{
  "dataset": "crops of objects in photos (Visual Genome)",
  "arch": "vit",
  "norm_position": "pre",
  "head_dim": 48,
  "num_experts": 16,
  "learning_rate": 0.0042,
  "max_precond_dim": 1024,
  "max_grad_norm": 1.0,
  "gradient_centralization": true,
  "weight_decay": 0.3
}
Rows from block 3 of a small image classifier, named by matrix and row number. Rows with one number within an expert belong to one neuron, the router's apart. Each number is 128 + 32 x the weight over its row's rms, rounded and kept within 0 to 255. All counts start at 0. Numbers have three digits each.
Before each expert's rows are labels from the 100 images, of 14848, where the router gives the expert most weight on average: "peak at" is the part of the image that holds the peak. Only what is clearly more common there than usual is listed. The data: crops of objects in photos (Visual Genome).
# router: router (model.blocks.3.mlp.router.weight, 16x128, trained with AdamW), inputs 0-127
# up: expert up (model.blocks.3.mlp.up, 16x64x128), inputs 0-127
# down: expert down (model.blocks.3.mlp.down, 16x128x64, transposed), outputs 0-127

# expert 11
peak at: centre
router.11:171136142105119107108104092151105083090149151172126144064089074129096135130154164120180139142124132162106101149169172122119177165059148133102165073101090112122130163144137099207158090147149112110150083132132213123108152180087137141046140094136070132140137120107164146112160145153101061122161166093091124141045162175120147120111144078134114110110156144158127076121112172114140071159134
up.8:047062095163145116100157130126109047144175130077167103096170170123154098142127102163102128095138054114124170136108139071087151115136045103097075192147138144101098101099120191079158131130107131114165166094092158114078103143132136184172142114067117135116106115157097118125136163099094166125105094121117152156120078104128105138167075138143105162178114119135092154077155124136114096154129
down.8:079137107102141085165146094150122134111105149147176086118108115151167181163163113125125135106126159105090102116083165106161080122071099136125185142096137106107141094175161153172150116122130172135064132132171092140175128079175102157164142126122148157156131097098124080122082107122089202095115185124069134150124155157168089072117095155048099128153091145134126066090190157127069163095136
up.9:156095158127133141101114093105159123144103126060135141129104151125142164132136110143103173173074094105154154136135104152114196083115176148106118092134107102088086123105128069128144135168116076115108148162106167188117101135118203089093066153078075111182136122131089160128113093139128134159106157083082111168134186119080142090140071173109130124101145133112043111083062188120067101131129
down.9:154079118143162127118155124140135154059126143143154098113124100101092107095139104114136102058186135154144170158114144137108117174110115136158108107092092175160097129193137109116177121147161114172159042151162185121112162122183040142192114149131121161060128113110123095027145178153148177130161144133133137108103130076152103172110113123148080133094084130155130151137126135152061111139160
up.10:125167104096120139070119111164074093144138174117156099125101145167110095129157117142139215161133118121179157113096106099094075125152148152121072149106042177085115132124079103099153121077170098145096081073135151160158099126088194164093128172109145073175111115092160081132128147110112133176126100118114142150137132168172083126193112164131159149162086129141142194102103162111135129180103
down.10:158136176062175140118095128121163157125113057131128158125120100136159107163103098118122134095160093110099115130143143117161081127081137129087154162146131106121089144101127186133170109185103088101155113160106176006183132119139065090210148108118096128087132124170117173192149157119130101094144134162097192108120145121122129160160144141125159084118158102180106140158110212146101137123141
up.11:128191163108147143079094118083085122093150093104212138127074123159110175117141138142138175166122103153114158029146128152151124094107162137155148081146170162137114164188110118162125172199121106126145215141096106140107097182151135170123133126122123072130125174126108138154141163176147190112097146136114102152124108134169137110144101074141185118145139115106118134109080149128101055096071
down.11:157147150085120133125134196131140129149090107109067063176130135118100221152135066153129148142174108162126173179087102127139140127051147139098100091130126137137108186104088053150154105089171130148112070065152165164153114095145146128155117131142206126102136133111114142109179101140096133122116108152200128144114138093142132097155104092101063106081092186101109123125158124095126146170101
up.12:121108164189157160098111113117204132145092111122148120101106192129142116140118163193136158158227098124106168128129112152113101107141162121105116123149104173154154083137159118119194111117062052150101082192154128136108156164119149127149083166135106082118130098176145103143082203159102099151162140114132158159176121131112100175126157191137117111146123180165115108120066154113102135126072
down.12:134131166094125155150103084172120092111139149139168114137076135121147217173159096061041147114156075103091131170127123121126155132129105091168119121123086168108100109114179140107100142103163208085119080092125187097122163124118139156109141142169073159115143065095156162102153125136167095094103176126133139135075113094064141115113130153126160150160140125141206149096113149134165134187171
up.13:103167093112142129161092135184140074163120166138135164175124095163059135118075154143168092104107064114063104131087143151154106090148159094165095164128172165155144161100103109119154085081114086153130148127098200174093111115093107087200104099123121157131078107171111110133141158136129105169071137149062136133128068103105170121116139125164104082116190119129132161158172139096137123071100
down.13:167128133176154066123138101096163101131102101091120126127071113091168081125152128144135151124094148143107120125099113143182187116123082117103094065161093121075140094118141149130118058135133139053061097142125115081128073153098151167118124164122129096112184132090156135125040085131082119080073085150148153118129078174171076139126139124119088133167154145137181080119151130161123139191171
up.14:055147113112162107167149083155120165157138095116137174153183184123142139109083107122126186142118147140142089118085094169074127204134174156178111103173090112147145105112151143127156136148179150142096157086151139098100151117143151151125107081089135121139089163074104136172159102081205130120121175106198114088065116118158180132147102118085053094141178157110108138129086111110112137101087
down.14:157143157110165106080179102145163118125146124149155060060103092097108090158113104139146141087160092047078127061154149124117121105114146099064132123095089031108122189107070177111177117110141128129124125077098116164106140179132129102108129153148135176138126110122165121098152157155140112126140104136072148124129080140036091116106136093131155181139129129117080087127155134108155166071149
up.15:124148113115180128126086099129166088173138118163103140106138098141144141096125152197091135069159129092107102121104078150139090168111106107106143128152099174112185159145117096140116166063112094149121104043097092149166145087091131109088189140174178168115153126106108152111155131166111133129081074215207143099100116100112074114176172158157146129133180154152119091143103157119132102084163
down.15:064113147116138143117131079130139116186065118128106116061121167171150188158155099047098115146113143094134132180145103139186177109112147066131132152131127131133076134084126097102135106194136200133181130161119182117184135091139099114099137136079087081126118129085098098124182109128128125122101094080083103124101117120181152136081125138118135102156145159121109099212195150147101163151127
up.16:096140149091118139152149114086139143161142145023199154136120160106139176068172081142133139140077094125135064100121097131133084145108105109169088098125091107058147144122098150102124133141106087161160115080085151136151127192174043153160114143065181117099139156171093166138151107135123147111196099116152160121134151176124138134123185080108118109146146126145135192175139160136111100121124
down.16:107171094083159075095134085192107125155176106216136101206121088125063126128126102159116189172125180113130126139110117143132107160158161149111139108117100123113118137126130117144159112164138151117135160107185072113182103135152101106124157126145161100210125132148171102167184135122125110086123129057124180157132154103137137160117106107079096147051166144157140115048181125120152145168129
up.17:168106117109035110192113132129164091123106149108150157098145128120150176070095107166169168151121129133127158090106079158165099160104118121152127151096159129139155143090151101114089059099066130046160107129142149092115080138190127117137092119166103123170118134077142139114141157117195090117146122152143100179060130135114155104159065151149176166136127145112098058135076160106100096092159
down.17:128160092164146093175136053110090109143118164165131158089152143082106132104133133089163123146088100144173149144109118142074146103180104130159151131107178131136098062139140001159097135060071145065137156164153078127121182118100157087118116145123119189095111109179163105141099105129127127167115088140142093152110151141092128198109147141148169135148085146112110105110174094115094155118163
up.18:153128141166101094051154136180069089107174148183125122125113081148152144161133156118142161103147124171156119107139106087132121095084057127105092185116143113165098160102108134072105127174131101104126127106158140123174152216077145166141111158086156167107192081142098124107135061146146132134146155114131115107115138212133086148077113147092153140109160196123049127136170133111142119115155
down.18:131123131129199058152147155139179097155134105084088120079135136097104111063146130163152156060128142172131112112145192116161130152152235118081107097130118109046120143167159122153109133116154126180140189126125147115154129164153135143137153137090117163123115126118177146111128148090133138145092127128124152196145147119075124076100120182091160050158113098143196146184100161119163119154118
up.19:144096087146160133162146134143183130155147135094123114093131163155156174135050094153099141106099146077095131130131154155163166179129155083123164151098091120144144117157147071081133131133112163173174140139095160152180151118161118128097122087094106107142143164145169184191116119128142120172182107144059103045117166106124046141145067139150144146146162135101143107080068183084142095083130
down.19:126121120071108151127095075130092135124140169113145111146169178137100143090135134157120127091175102141166090160113118141115155121134115198156125103124111173144114208131093073186094125137167184113103126120176089082081148157116113154217137174153111113153130163135144107038152102188131121116102099093126136192114115157113169103126209104128109076091161127169112147133188146178146148148146

# expert 12
peak at: top centre
router.12:119182135104121121127089106105175138142132124119142148117153139142091075050071082152122098096125111141088090133113156080096086154122161177150140146138167140093126111147162175115108085125067119180115171083118193204104158074110086108157112134109101126072172097165112096070099157130148140154134164144105166133172084138116165178164135076125167135162167179095169143073113139074136096117153
up.8:148121101100065123140139133097168143107141085182113127125071103079149119100103147123172061109162133123144135145133169107119133124125091156038145115088134091127151137142152077168134156060183124082091099083118158085110171148176053120123147136092116158171071130110129085170171189128124125142095159124125098159135123111086118165138202124123087141171117134110199082091126179144166111160103
down.8:088142092123152137130152111118116115114078118102105103133177174129077178110117148078100106160147151128118072119117136050153089110157130132190093173177142137186188102112131116172096123188096138168145145168178200087154078118137206154104134135163144113137170104148154165122133101133101102124138156113131137152095149103136109098098146133057126143106065130140210092120112154127161069068150
up.9:126098135152159163208130080096158147151099139131095160071090151187084128082182130163126137103181146129124177122102165148128181150086152050118089120128117126132155198137062160146134109093099102158116094100090081142107103136065099145126104170123187199112139114150153126124113131114089091121096100149159135159163116173121140127126101132214157132134159141120161176161179144088092140164144
down.9:153126151122108115160122175163173149139137111093113122088137121124211047179107107123092137141149107122102107059068142183173124150079108100165084152116116106112102125109142085088139100115132095110109112130119075113141117172152089110169101092087094190049117124163148140111066048176117161140125146167098095087151120161169091184096114101134105134139150089178113129113163154153098158086122
up.10:111114121163116137109109082145118057101102042106118115135170145145133169116092027141118196168114091108211108158116126109069131174133162146152076154092135150143119113182100161170165125156125127190136080104101116094144163138179141111159160168120084106146097115118086153106117102165113083104105090156119123203127166148127099134126095107163112173097106149140112158180159149092130136128176
down.10:154094163142143156092152160130129134156088180068115180128113127042217105131053152085100130086077141098088119087147144110121113095174144103156114105077064149115130124125181121074186142169098104139129126110120160164139104087142170094118117143138144127132157166151115097163121085159181144147100138162153120150177134073176092122166156118105142091119191146112138101078146113120118142166062
up.11:100149121202112073089110161148079128137102179153101129128098161128106136167086152144126137096150109104080094123128165151151101105150143156099171198129094171147160147160147148079091160116141103092118160121177115116087157141130092172098085153131169107144160123211113131069092134107131160187150144187146165130099103164153119132164149085107135157215163126164169063085124139155087162107171
down.11:113148124101095094059107104115158058144139084087056138113098131149124131103105130116138155097161134223093135134099056151137194211116126075119140149142153141119098152111124112063113113160152185168134097160160111165168143154077096152093137108076161113119155092084080149109087110161107117100144118123148105138133138161162144155099101178137128146145184169097118146135113093138117128136036
up.12:117127150146171129083109121196179088130092144187114135075137152155129097108096116116150132116133138123075189138186134211108134124116132093083140100154129166089151135152137162146116163163104172134105113114123114134154043093153159160173097138139106103147152087098103134030133176093100161098085136110137129089076077119117185144153169176129121131103084130099085151086178137144103080135178
down.12:117139123137171168151168135155129187109153165132153131088158142111071134171177178084164087113119123119129132186133122149087096097124162103113142207109175078173156069116117146129164132078192078108169095131115166107160155059050148140122097138139102146059132126110102134103123081113118106069161144082114122066121142122133117149143087154090119124120183162054087121169150128114139120133092
up.13:133179166066092142197164149132136138094166080151121183104096099093105082146068150153113086123131132115084136168120078133145149155183148146126129116157142129143166152117222129097132154065165189118115110128132121125141107092186096145122150129169089170114137116173149130157101098158182123108142165132109130167152145170116145149126116111120107107189219134150182094179177101080099157136168
down.13:147133115181134110124082110120122157094119099117074150145109056199129141105194116115137100115168117122160157148129187078179137141107104106176124150139131152152114166166077105196091090134126065089151130118168152138104147122172106134087106096147052126124110134147099107081140114148150074167105153147155125123102116084180175147148098130130151108124007145180152164139128142083136173099121
up.14:086161082156144163099084065216088071149093127117164140051110080165106093116133133138101109119098151112148108145179057127125145103125070126080155175151084196092074131086109108127109141188102129127103107139112202147085162099107106137121150132131187134140119093159157148108105156143174160113125147114132095141112132139178061151113153138116111144077144137143112092121100085136094166105078
down.14:179153096112079127147117166143123142098127192175181109115097096144118168104197122186067190101095077118073111096141152125100134150099121138112045091083138108137121183096165112121095144132078156167169115154164218157137136107113099116140103155173126136110103126127137155122118110165109184116157136100127119112124155138113170144130183147155159084128162108135168080040067133153135124103142
up.15:179175124125111153104092105141163101093143139139128168137158138166124099133119166105081145105094083136119157051128103148152083065140096122182192156097147128186127137164161108135125140070128146096107125122134148099127130120106115173149182083157162160135045153106115118141035133076149139186141145134147126135202124106099113089139190101124167125101149148136156158216125161154091172146096
down.15:121218148168146199138110096160131128145195064111165163128089164129091100182111087116150130150109140118076142152163100072072170177105106097130161121139134152144128116043140133191099129148165136127098124114120115112147089140076111112101119086122110146147122164118152105055124150153136117173109039174102106180072113121139190165129118122121073114107122133119118110146155092139126083145169
up.16:126107117117090152162172143102129182080135114148116126098155097155159104132108102104099080062101121095113079137143140197146136156091121120135151144125107132045187113185090134109142116091148150055136176071162238176130056130126077136132158155176131118123155116150122167117160161133073068155148172098111123163178102078127139086087124112118129116144106109127152144151136133144139137089081
down.16:138213098122169146144180093083126122068078151145147169146107128156098216148152132159130144162117145138200136118146153087130093160115143153114188158157111197155134169117137102104164113157066129172140106117068111089135101118157145125133084096144160139133075111183107163088134163207098162129155106099183139087140158105174088098153114162105180084138134123117132140126092174124121091132149
up.17:130078163130128151088147130159100108094170126099197154122144175112127118071158118144127063075108149166154200188148137077192097129142185164106158132075060129115116099136173140178168164169105158091135191146128132101113134144129071118160140170100134150063165120148127114141122124113111102091205127119128172144100142085121097158079103124150165085092134124141075172102161115115149104125095
down.17:103129153101183187103096113129156060160149104159091108138111120142145147142103134151118045116113129103090149162150158124112135088126141123105125114156158174096178191122114157093156135140112156120124173145107139059106177169111213140102098166087142084189089074102096129150216132161119142160146109157187175111097124063123090132158099140191170113110134172144127160133094100092123107127109
up.18:116165128102046169105154110187123136105120142144141129133112067131091145160085168135151126118140095150119122124138190121130105141095139130201086107166127173218087160177151145123160112113120120108179131153103115087138116112134119168140206157158132098092133116079145132113102147181117120155094098098108124119068126138034041111123125134127124087092142174118179102164140178058152121127150
down.18:074174109179068165106144137115046107151113081109169167109037115150170108143133131130106168151151135077178130143127141144119158167123163141125135101110079097119113189134103130099081145152175138107058141110106124134131175120125139120127125168074146114155094129080126120141085170148172167103119192126178183175101107216124134139130152104170091170139142151108117086125162182159124088142137
up.19:136215160144127081094144133097091159122043147119146121100071130205090194139169171141141042132119146144112157142113107103167125097149142042147152144140152143115125153168117143037135104069131149085133104137115119153165106112137082139160145164129109143090109146126098111115118051149111146126139082165170136105104132162110123111147148143159194121145167170142151120137122141043130136128126
down.19:141170091120108167116118133158065125124118121163180109098129137116178084117164124104128163150111069131171151143124119155132195169128148066066134114093087094139086088079153178139072108125162146132067145101144181164056172131130072106112175133078114149137108101117127113171118120122103139087100135134085102109086117099095143105145122128137145125197094095121103159196208172122077102111093

# expert 9
peak at: centre
router.9:160112101161139138150090094102104119145118163136125078145133144084127137159145179144136107152097100093078093087056200133165121148126141072104149116165093101138164123141111140154137145097193094056142085153105073106071079138071140114128145161169163142083123123122090129167138128163079103114098100173137125167068144073129152116183129092110182172160138115151149115105197083162188158112120
up.17:103113156186128178204107142118135179131118170134161101095070045129125089110167169140050176079116091124114126176124176096119046147183146155145123129076130142109138122158112110094181099141132138095118141082152147132151155149097077144098120131167081111086132147149105141136157126154196143163135147125137121168151170132120162130149153050097162139132193105107117130161131156087172118092163
down.17:116158149109134077104121147136103110153168109140160184122118180127138106117126100177212105125137134162173169134147165129116133125104106150103123100118123101145085150104175082109078150186127189123142110108103124128139120149136088159111136155109114108117091153110146120149141077144043153139104162122121190088151155167112157111155160115189118091156096091164043105170116143130074015075172
up.18:078190158142114116163203167101141128117158066138159171077073203115183148064089123063136146130146102099133082167207101117123068131119093182078118153133093083151115106104141110139133093126133127129165173085155143155163114098168118151118170090150127077159147117153124089177132158142087102117163155125113123124154160089144119116113104127129114153129118096134198122166106121169124147191088
down.18:057096123133150147152050142141156123132121139154132116120104143109119126089084082111114144080057155114119140182150144084148082087134140204137095159157152136116148111173145087150099185095073111189111126119180157140125127170127160137115068086117136153114174140165184161109109104111147123128122171118154124136106105094155087104050107106095157144036096155090167107104134122150060146080125
up.19:093132129131155126129123142147127116136178132159074078167105157133186165086120058124093108204124112082130130152124093158050176123121126167136099089148080126160083075131156104109088138134138138121127116144122121087108151112121158090083154123131157121117168099139125134156124168130102176188132113174186116134144175129134127101141145089165106072127149033119084144079200058147153167188109
down.19:111139086120155088153156094123037125117144167140139100155148119073117134144166134178123146135138171159218181124155171070125098112079155094144122187156179102161135173117058149122171115126100145140132099138145113180207095148090185132105090138118190094112109188125178146119096125147140124094164085109139136158111099115118082157110131141089130164138133128107185170165117158137133115065150
up.20:104153150171113179222101164072189152176099084121189116164173122079081138076100081134077119146097142115045087164119108091103106142151133159183151122135179121121116079134097188092087200140123111147139162076142161098089113111158122132151134128153116149139146128128085158145164170111154170085117134128141130144148117159059154153142146135132112121127093143141131174158154149134127141065165
down.20:151126182128103121074129100150086113102157143127128124124104070116143174102094109128152117078106046159176122103173091118078124110155135090088089114113071167081163141162109133114178148090052137123130122188135109083102116160135127097149100077150123121166060160166123102127146164177118098146096161081152176164135138148179133114110145185185120182152115083115089073181099141139096126121167
up.21:104121170127152111103128132109148151049133134140157087150140129099106139131191135089145105110071189188126084079166098110092138107109098163099122133106086115138069192084122143106128152098138181116110175065121175163104122106157101160122160092099112126099119187201085068075205126086144130163129130177127133080140143148167153190126126128120111094091092109122088148084135118135161098138089
down.21:156184163138147071114088122094109155145099121142093149156142135173089180129039114121135173127098098114100107144076188103107107150115074097114121124164143125127109140150118116126144148171102144226170099153081094116115180168157124159125066155168084122135103123120094136127098133122141058136135172148155176170107102157062086070109118122170136111135081138120162083147097207118159124115159
up.22:075118137089102175110066121140114150138137185118132173159157122171142156147107132122125080148074121105183170149178087139165135164109130100142121131168176137104068133164131081149153145162126146102139109218187127119131124141122143167179153083133122074109155104102182151128121082109196139155078049134125149097135085119111139169179135110187116096130095162193097149122154113184089146106130
down.22:142088114097203131147095160153117109152146077147103051057164153123130148120137097070077141080154154105178105128087158159095169102088139152111134145155123136124189074122092145102147189149119083129084129158108119106134157177104147138123128112165173129132150165084198158147117050141183097113167168123161082122123166136084116161094104091113182086075119129154153152130134147099108171113100
up.23:184111145163138148088127084159100118174106104130185098115132160152138118163145157119124071168102128127133102138143163176112086113128145164157164163178226076180102153196097147113075139118130113157122161097095158209127174095126108103146097143110135136093123172112101082141117104107123116126138161180129152157152087170066129163139180103088165110156099123106145123064146099133088069184145
down.23:094102136138202098111143133093155165161112163163190072086182155131143131072124091152121161160145083098146103160164152152109156033101091104112101107050098132089169101081080075137157103084058089119133132108113147097066111176188117136113158114166094134117131089145143164130102126173119153116106092167125135123127134137170140100155169164138126111131107125169116124095157152119147158055129
up.24:143188123120102107120130095091153142123140120109087143098142104127110095107192110171156096095142072078130109110078163082107156085143187120097136142116150111142159177159123138136129147132217098135104155116107096111122145092141154078121066168156085162090172064124145106154071177090099068086081124109134168154121149124153144145172077174129137141068080161082136123134198084120122094104097
down.24:140138060149076107106143123166164175151140150141176112092126125173079106163107165105102141133104088163108175143188096148143184083111117106109103096127127172149175105137130155113132063156093146148133127077159202138119156096161108126124119103168075160135165100060070102048209173088146085136122138113106095111190121107175127164152135078119145094108123109124129132129103168118123144165172
up.25:170130122089156135132186186118144163105161165157097162150132128117130119128140142153101132149080155129142178120161206139074135076151104139089177109094099073125122109151165117152099141106096132136130159130140185093121141100173083159117119125107106120196107092115102136187179121180135112127131075098101128160106117183100117146109163094089105165132061142129186207102068119153100037162135
down.25:140170120154181104181128125124161105086179117125161094114111216116069146117094070118119169108127099087052179114128109134182108203106130107151105098114145106168149174153145159167111177138107142114100069085122113140150140161105067094119118136143124155068085104106104165176089112149107093105109143161160140116143120145141054109114099176128144085153148114057157147113193124128132161093120
up.26:130112156218132134136101082102119101161136107171110120125058114151140131145140186086131165122210152114111102143201122157133125115150114145141098088091149110116091115097145175119133083122147211123119218106125153128177077114204133133139157078149133065145099111128149127151119129130146174135148125089145093094119212158117079147089154105091125149170188118108175152151080130137140143141142
down.26:110135082150103090119117125152166155139178101146072154160121168152116138118140167106105128132152154154073084101205112197117150102092103165141142081147124165077198057107191148146150185132176094101188152077069165148087124109147091164136073149104131131113175105123178096125137117150157135112159145159071163078151157126130087109088085145148097092144106099105144158144171164123126140112148
up.27:131098152155144161214142183140132165153148105141083096161103121139145100157091075177138153171141178097161123150152091102107182102148140182062097161148128101126118133115137154182109144095116071073141142120164174168118104114160132134127090160151104056100138123124062130120120065194126107109144109158160184140144050134148136148107142104119154120101113119083099118112049149113166159156078
down.27:113147139078141095136086136101080153096120070180136113128111081050111104105157172106100161118115117161124088133133144116165117157096067105123126100076173134182098139119149106105104126118080175129134086138136119102121139163095086062061174150133112080093147138143107150143106071043110151179078148083168052144095098114117106136136153151141137158153170186132104102105169061138096140113130
up.28:157120121134145160084092147187116129101132138122171193101052157139090112110164113160141094151139100147171093090055173126100109194095148123116160132156130168113119153114088083069196173165183119144142167183171124132138135128105128144124076158109145212122163125146142098115133151121132139133105108145169130137131167185119135099207137215153132111082151169151157116155156080113098121152122
down.28:140082119097105112119102099186129089164148119166136145150102096120163138142138166133151135106064133137106199153122131116126192130220117182149088114057113077144112096119159135119129189159034126130099128134178115132092177141113093102120131152140107076150148127067163115183165096083134109135153137180167132108086156074170137113126177107147079085090095112153148158096119155161143118084142

# expert 7
peak at: top right; top left
router.7:124096161165161120127172178162122119132149111088166124162169154137170124083152094096113094126117175117187128155123101148112110105150116209163152147100128154025127143123133168124071153122114173127144153164120127104110111175065120148119150128135119101046135136122111108125121112066181130108169034102189187129113080075150140163075084155133122091105081110125112127101108139121134175099104
up.8:122114126090153107129131084063045118138112113175112153108111085146145149175181142095139090141117098108104092145126131103140128095096101078120122148144072103089167103054099085102145109140121111107117108163127177109144132080118121112147168107080139141097128149197123171131162140185055093069115100150093190104132168158080150121161139152142167125205126094121128126196075118068110120170138
down.8:137155126169068140090111064099117160129135172177117165163163136091118157138107120118146107139074164139121072096187093142101078142159135097119081147118148108064075094115095119152110120122160117125139190110132177159110111125159175157109116111157083137218159192140155150160126168155107143093078186096091149092135134136111135100177078111148103167199107145110112141149161200135100161141104
up.9:112109155049165125095137158045058155124112089133167138074103165137140132121119091154053095154122142134111126134153073125108152141099109108058099160144105153152143118172108145128159095094158080130102084136147123107095111135122115136147123132141104210149151146108131141109170137108095158174082122163133129165158148112156108122133181085074118148164122106076139142171105200211111188180157
down.9:179125147122159106162154161099153172103096108127130090150183112131118150077122139143113101185131143176148142147108054184118183154113079113109132124197116154123217179092119078119100114085123134123111153126088156075121136199132126173084125137154136105078148052105081098041176167165149127145136096161119124116156097079099109085102085170165133130152146142122116106149133108172132137117120
up.10:189119123165140210148152125088143079143150181117118110158157111139153131147182114173152126121174109157147095152096094115115094153167137160163067146109153167175062126146146076112103129139138149134116065128105170136110151138126150144097133165081113183128138094142137078102135108147074146031086115160040087083184152100119130114089105133120120136153172062146131154166133148094114120144178
down.10:121102096090104123150137131091148137099128144112144162160151150144123131121124121139108159102165135142057116179117160098136116044135066155129137090114127182102131106054150125099124152098133103075115140085162079142143157161121064122143133075168122098147135163145104101146086176101121113177138112135215227156088076173111129092138124077111098090181087138097149151134085080132074160156116
up.11:142116153159135138169125101106121132190080125170165131130139140116149206223216167115117084097097134125123098110071133105171146182142141130110171055135128149158157130106072123155126113091123116170153142149155106123115125120159132121165150079164124165203124172091142149188152119195126095151060068124152125148092150174123112162125155092108154150114164070134134133078143097141158117123155
down.11:116110105097135206146084097154164086111096152111141141121143144146066133049134122162135117144057143098142141211120161143133071149119133138151110148076176082122179175117091072136130156160141122117106086110122145119144149163115160072137135141127129142125179152084126130123086121141131072111125227163116102131093095106211133112117085101140113176156136105112148086131142145131124140203062
up.12:100181126164112070128128133104177149127117122125113146194090089122136130139121113141139118119138085116140073139136080139107143122134113135103083084086153120157131121137142171169074107153092131155096184134076173168168131111079185148083108126122186122113133103087124104191171173178088185115141117087111133162156164153124165156071158086091108182158197181160177129171126089115133179180101
down.12:120124129110150116168094097114076178184153100158162086119178157163113079068123114190102130127146053083115150186124150099157122142114152146095170068121123126110142133113147133143130109133132099085141089168175154092068103156108162106108122118182097129112186218087165126078132161100120160133135130102120130134134085133161102124097192133115111126141123221138114143134166081121075092085173
up.13:186161131194114182086117113120140126110140127184105111188121071083121126191121131156099106118122151130141075098065098153075132097152123144074098133077090185125142148142151098117079117094099127089135124160103145087161152054099096114153136054135097114103069154118108141134138104132165143116119071176186131150160067066087101134167133140107130073157165108113141127126177112113171131164142
down.13:091087137124162050155169114156116168140128062119215119100150081154141166153153080112179136137126120196048126141128175160129087160082133138087143155144197065138136087144145157115085138136159104129153129065123115112137124163137125140135083090150109104113092122137140080153131129151079133129115107092070088125157096141149151085112124150176127119114143159112163212111185137156107123066108
up.14:129112056147098158151073132182139073104092192139142157192138127113138107154107100116102124135142126156139152143165134168159128104179099125111150134128119152081132114063103149066160116083144082134076165145199133132099140096099112099113164171078172162147102099213097144146152123160122114093203118150140144133122183134137116138153086169104092079083147124078116113165173119114083136057140
down.14:192135111125155124131115135107155169107056126127068093117144112153132135173151106103126130153139072166103111129097137107144115093032097113202140152099082144122165170111154112110161170148108120168150118182114171084100102175215155141123184092154157076104097129178153120157114136133130150118120132148086135164138193171050117094159153109167182117113074155127087172140121130153139139117098
up.15:155095158126121056153129095139163182130120087109138145092127121112133130113133160136100075144067101141185134068131102096178173090158077102141143147082106106083142117181098141095114192146137179092081143086142155166098132129116080124167142190098104198049146132137120118092184098121098099112157136176154156090149110126120162149113118131170163215171107129160116141123139178093162149136130
down.15:142104110156101111050156149125112111135152120117103165116140105141134163086099131168126098056146105078091089112093053129118125135113153099123071117166135124088145146078088186103101142143092156208138172171114150095115131109136154115118068059140154154152134106101100153121126148105112128054193061124092135135153157137116106099116160101140133127164195148116124052145107120133068175189137
up.16:130165137100153109099147118145122118094099090185133205091138157112115155120088133115140104176121162135159126104128115133108185065159131127108116156162081109154156115137145109143102115063078138128171099199151138128168090121095162074105166133152164144089078122154166138174107148164073172079129100127101176154146046150167107119123122098173085108132154142110128098139214137157207128178101
down.16:126150073118125162182165143128107135150179118139153134171085126126199138038097112072138121120068065126048084074106118152132148133150126146090174153153162125147105137157163154095131126155139101144150140067114110160161112164186148107110102111102060118168104114149166166131132129123126170108140196143138150127140081128124096102099140192179152128151165183121182104133117123076172157161164
up.17:182119182121163167107094148105160101171102143155096147091162070113169183103128070106155090102127137107115106082138132099110135175086141075131168145103105149148172145162122078166135099083104117183080118195141113118078137151118079133139145111162137194117169132141136162130110161143158085070146096159148194150075124186162088169108129111107078137190111096153108144108131106130113085092182
down.17:106139153202150157122144155146072090069189092099137148176080144130113099157083128135133088104106118133126101113066161096154111154187151151112097169172142111110119162105135166136089129133097169158093144108077115074159138154100135120086141132113102113141162158072091060110075141126112058188127186160128117177139085115081144134173125152155104132146169152125151110088121122142123053156062
up.18:158129126083192134122152154106131145125145146088186138094143124047133157126156125101073142194134069098114210075139100101139128139143100144152135140124124168095154163143174095116127123180155037122082091105135155076174061126114133117146148142125141094080095103158140131110149155130159193194085132108150183158117128098142126139156079194185122112139099102147101150137140180093112111149145
down.18:149160096144126124116146089103198139131110125081134113073125159161073134087143139091099119153198075085160099154170120078069085142110135141129123170095153124151151083143145157135142105135095092146126131109141126131157160129081152128160137178061156151105099087099110132151139118165139097153160163194093116107117178162053145166093053163092147174138086195116118129140118103041110134168130
up.19:136122092107161114112166096192164181121160120152129054171117170136146110160118136138047101070130137114106083109127183151108097149112144089129090110111151121158105096150142119168137143149111126086153107134104108126104069082169136126127104176094157127135095144142170115175120091119133078111090146188116117104143099114190122101130167161108126073089153220154145185076159182124102194081150
down.19:100149144093145111123112127132111096092139141121087125109126111149113116121194051109176140148140130157140103147124103140108167122124067111171118144130178184134093136088116182129145191140117127092172093076127165156093237120133151114119156084100116169090198131076158134114150115079182156122112102077168094153113093064136116098089091118122140153153062111084119183128114132135141089188086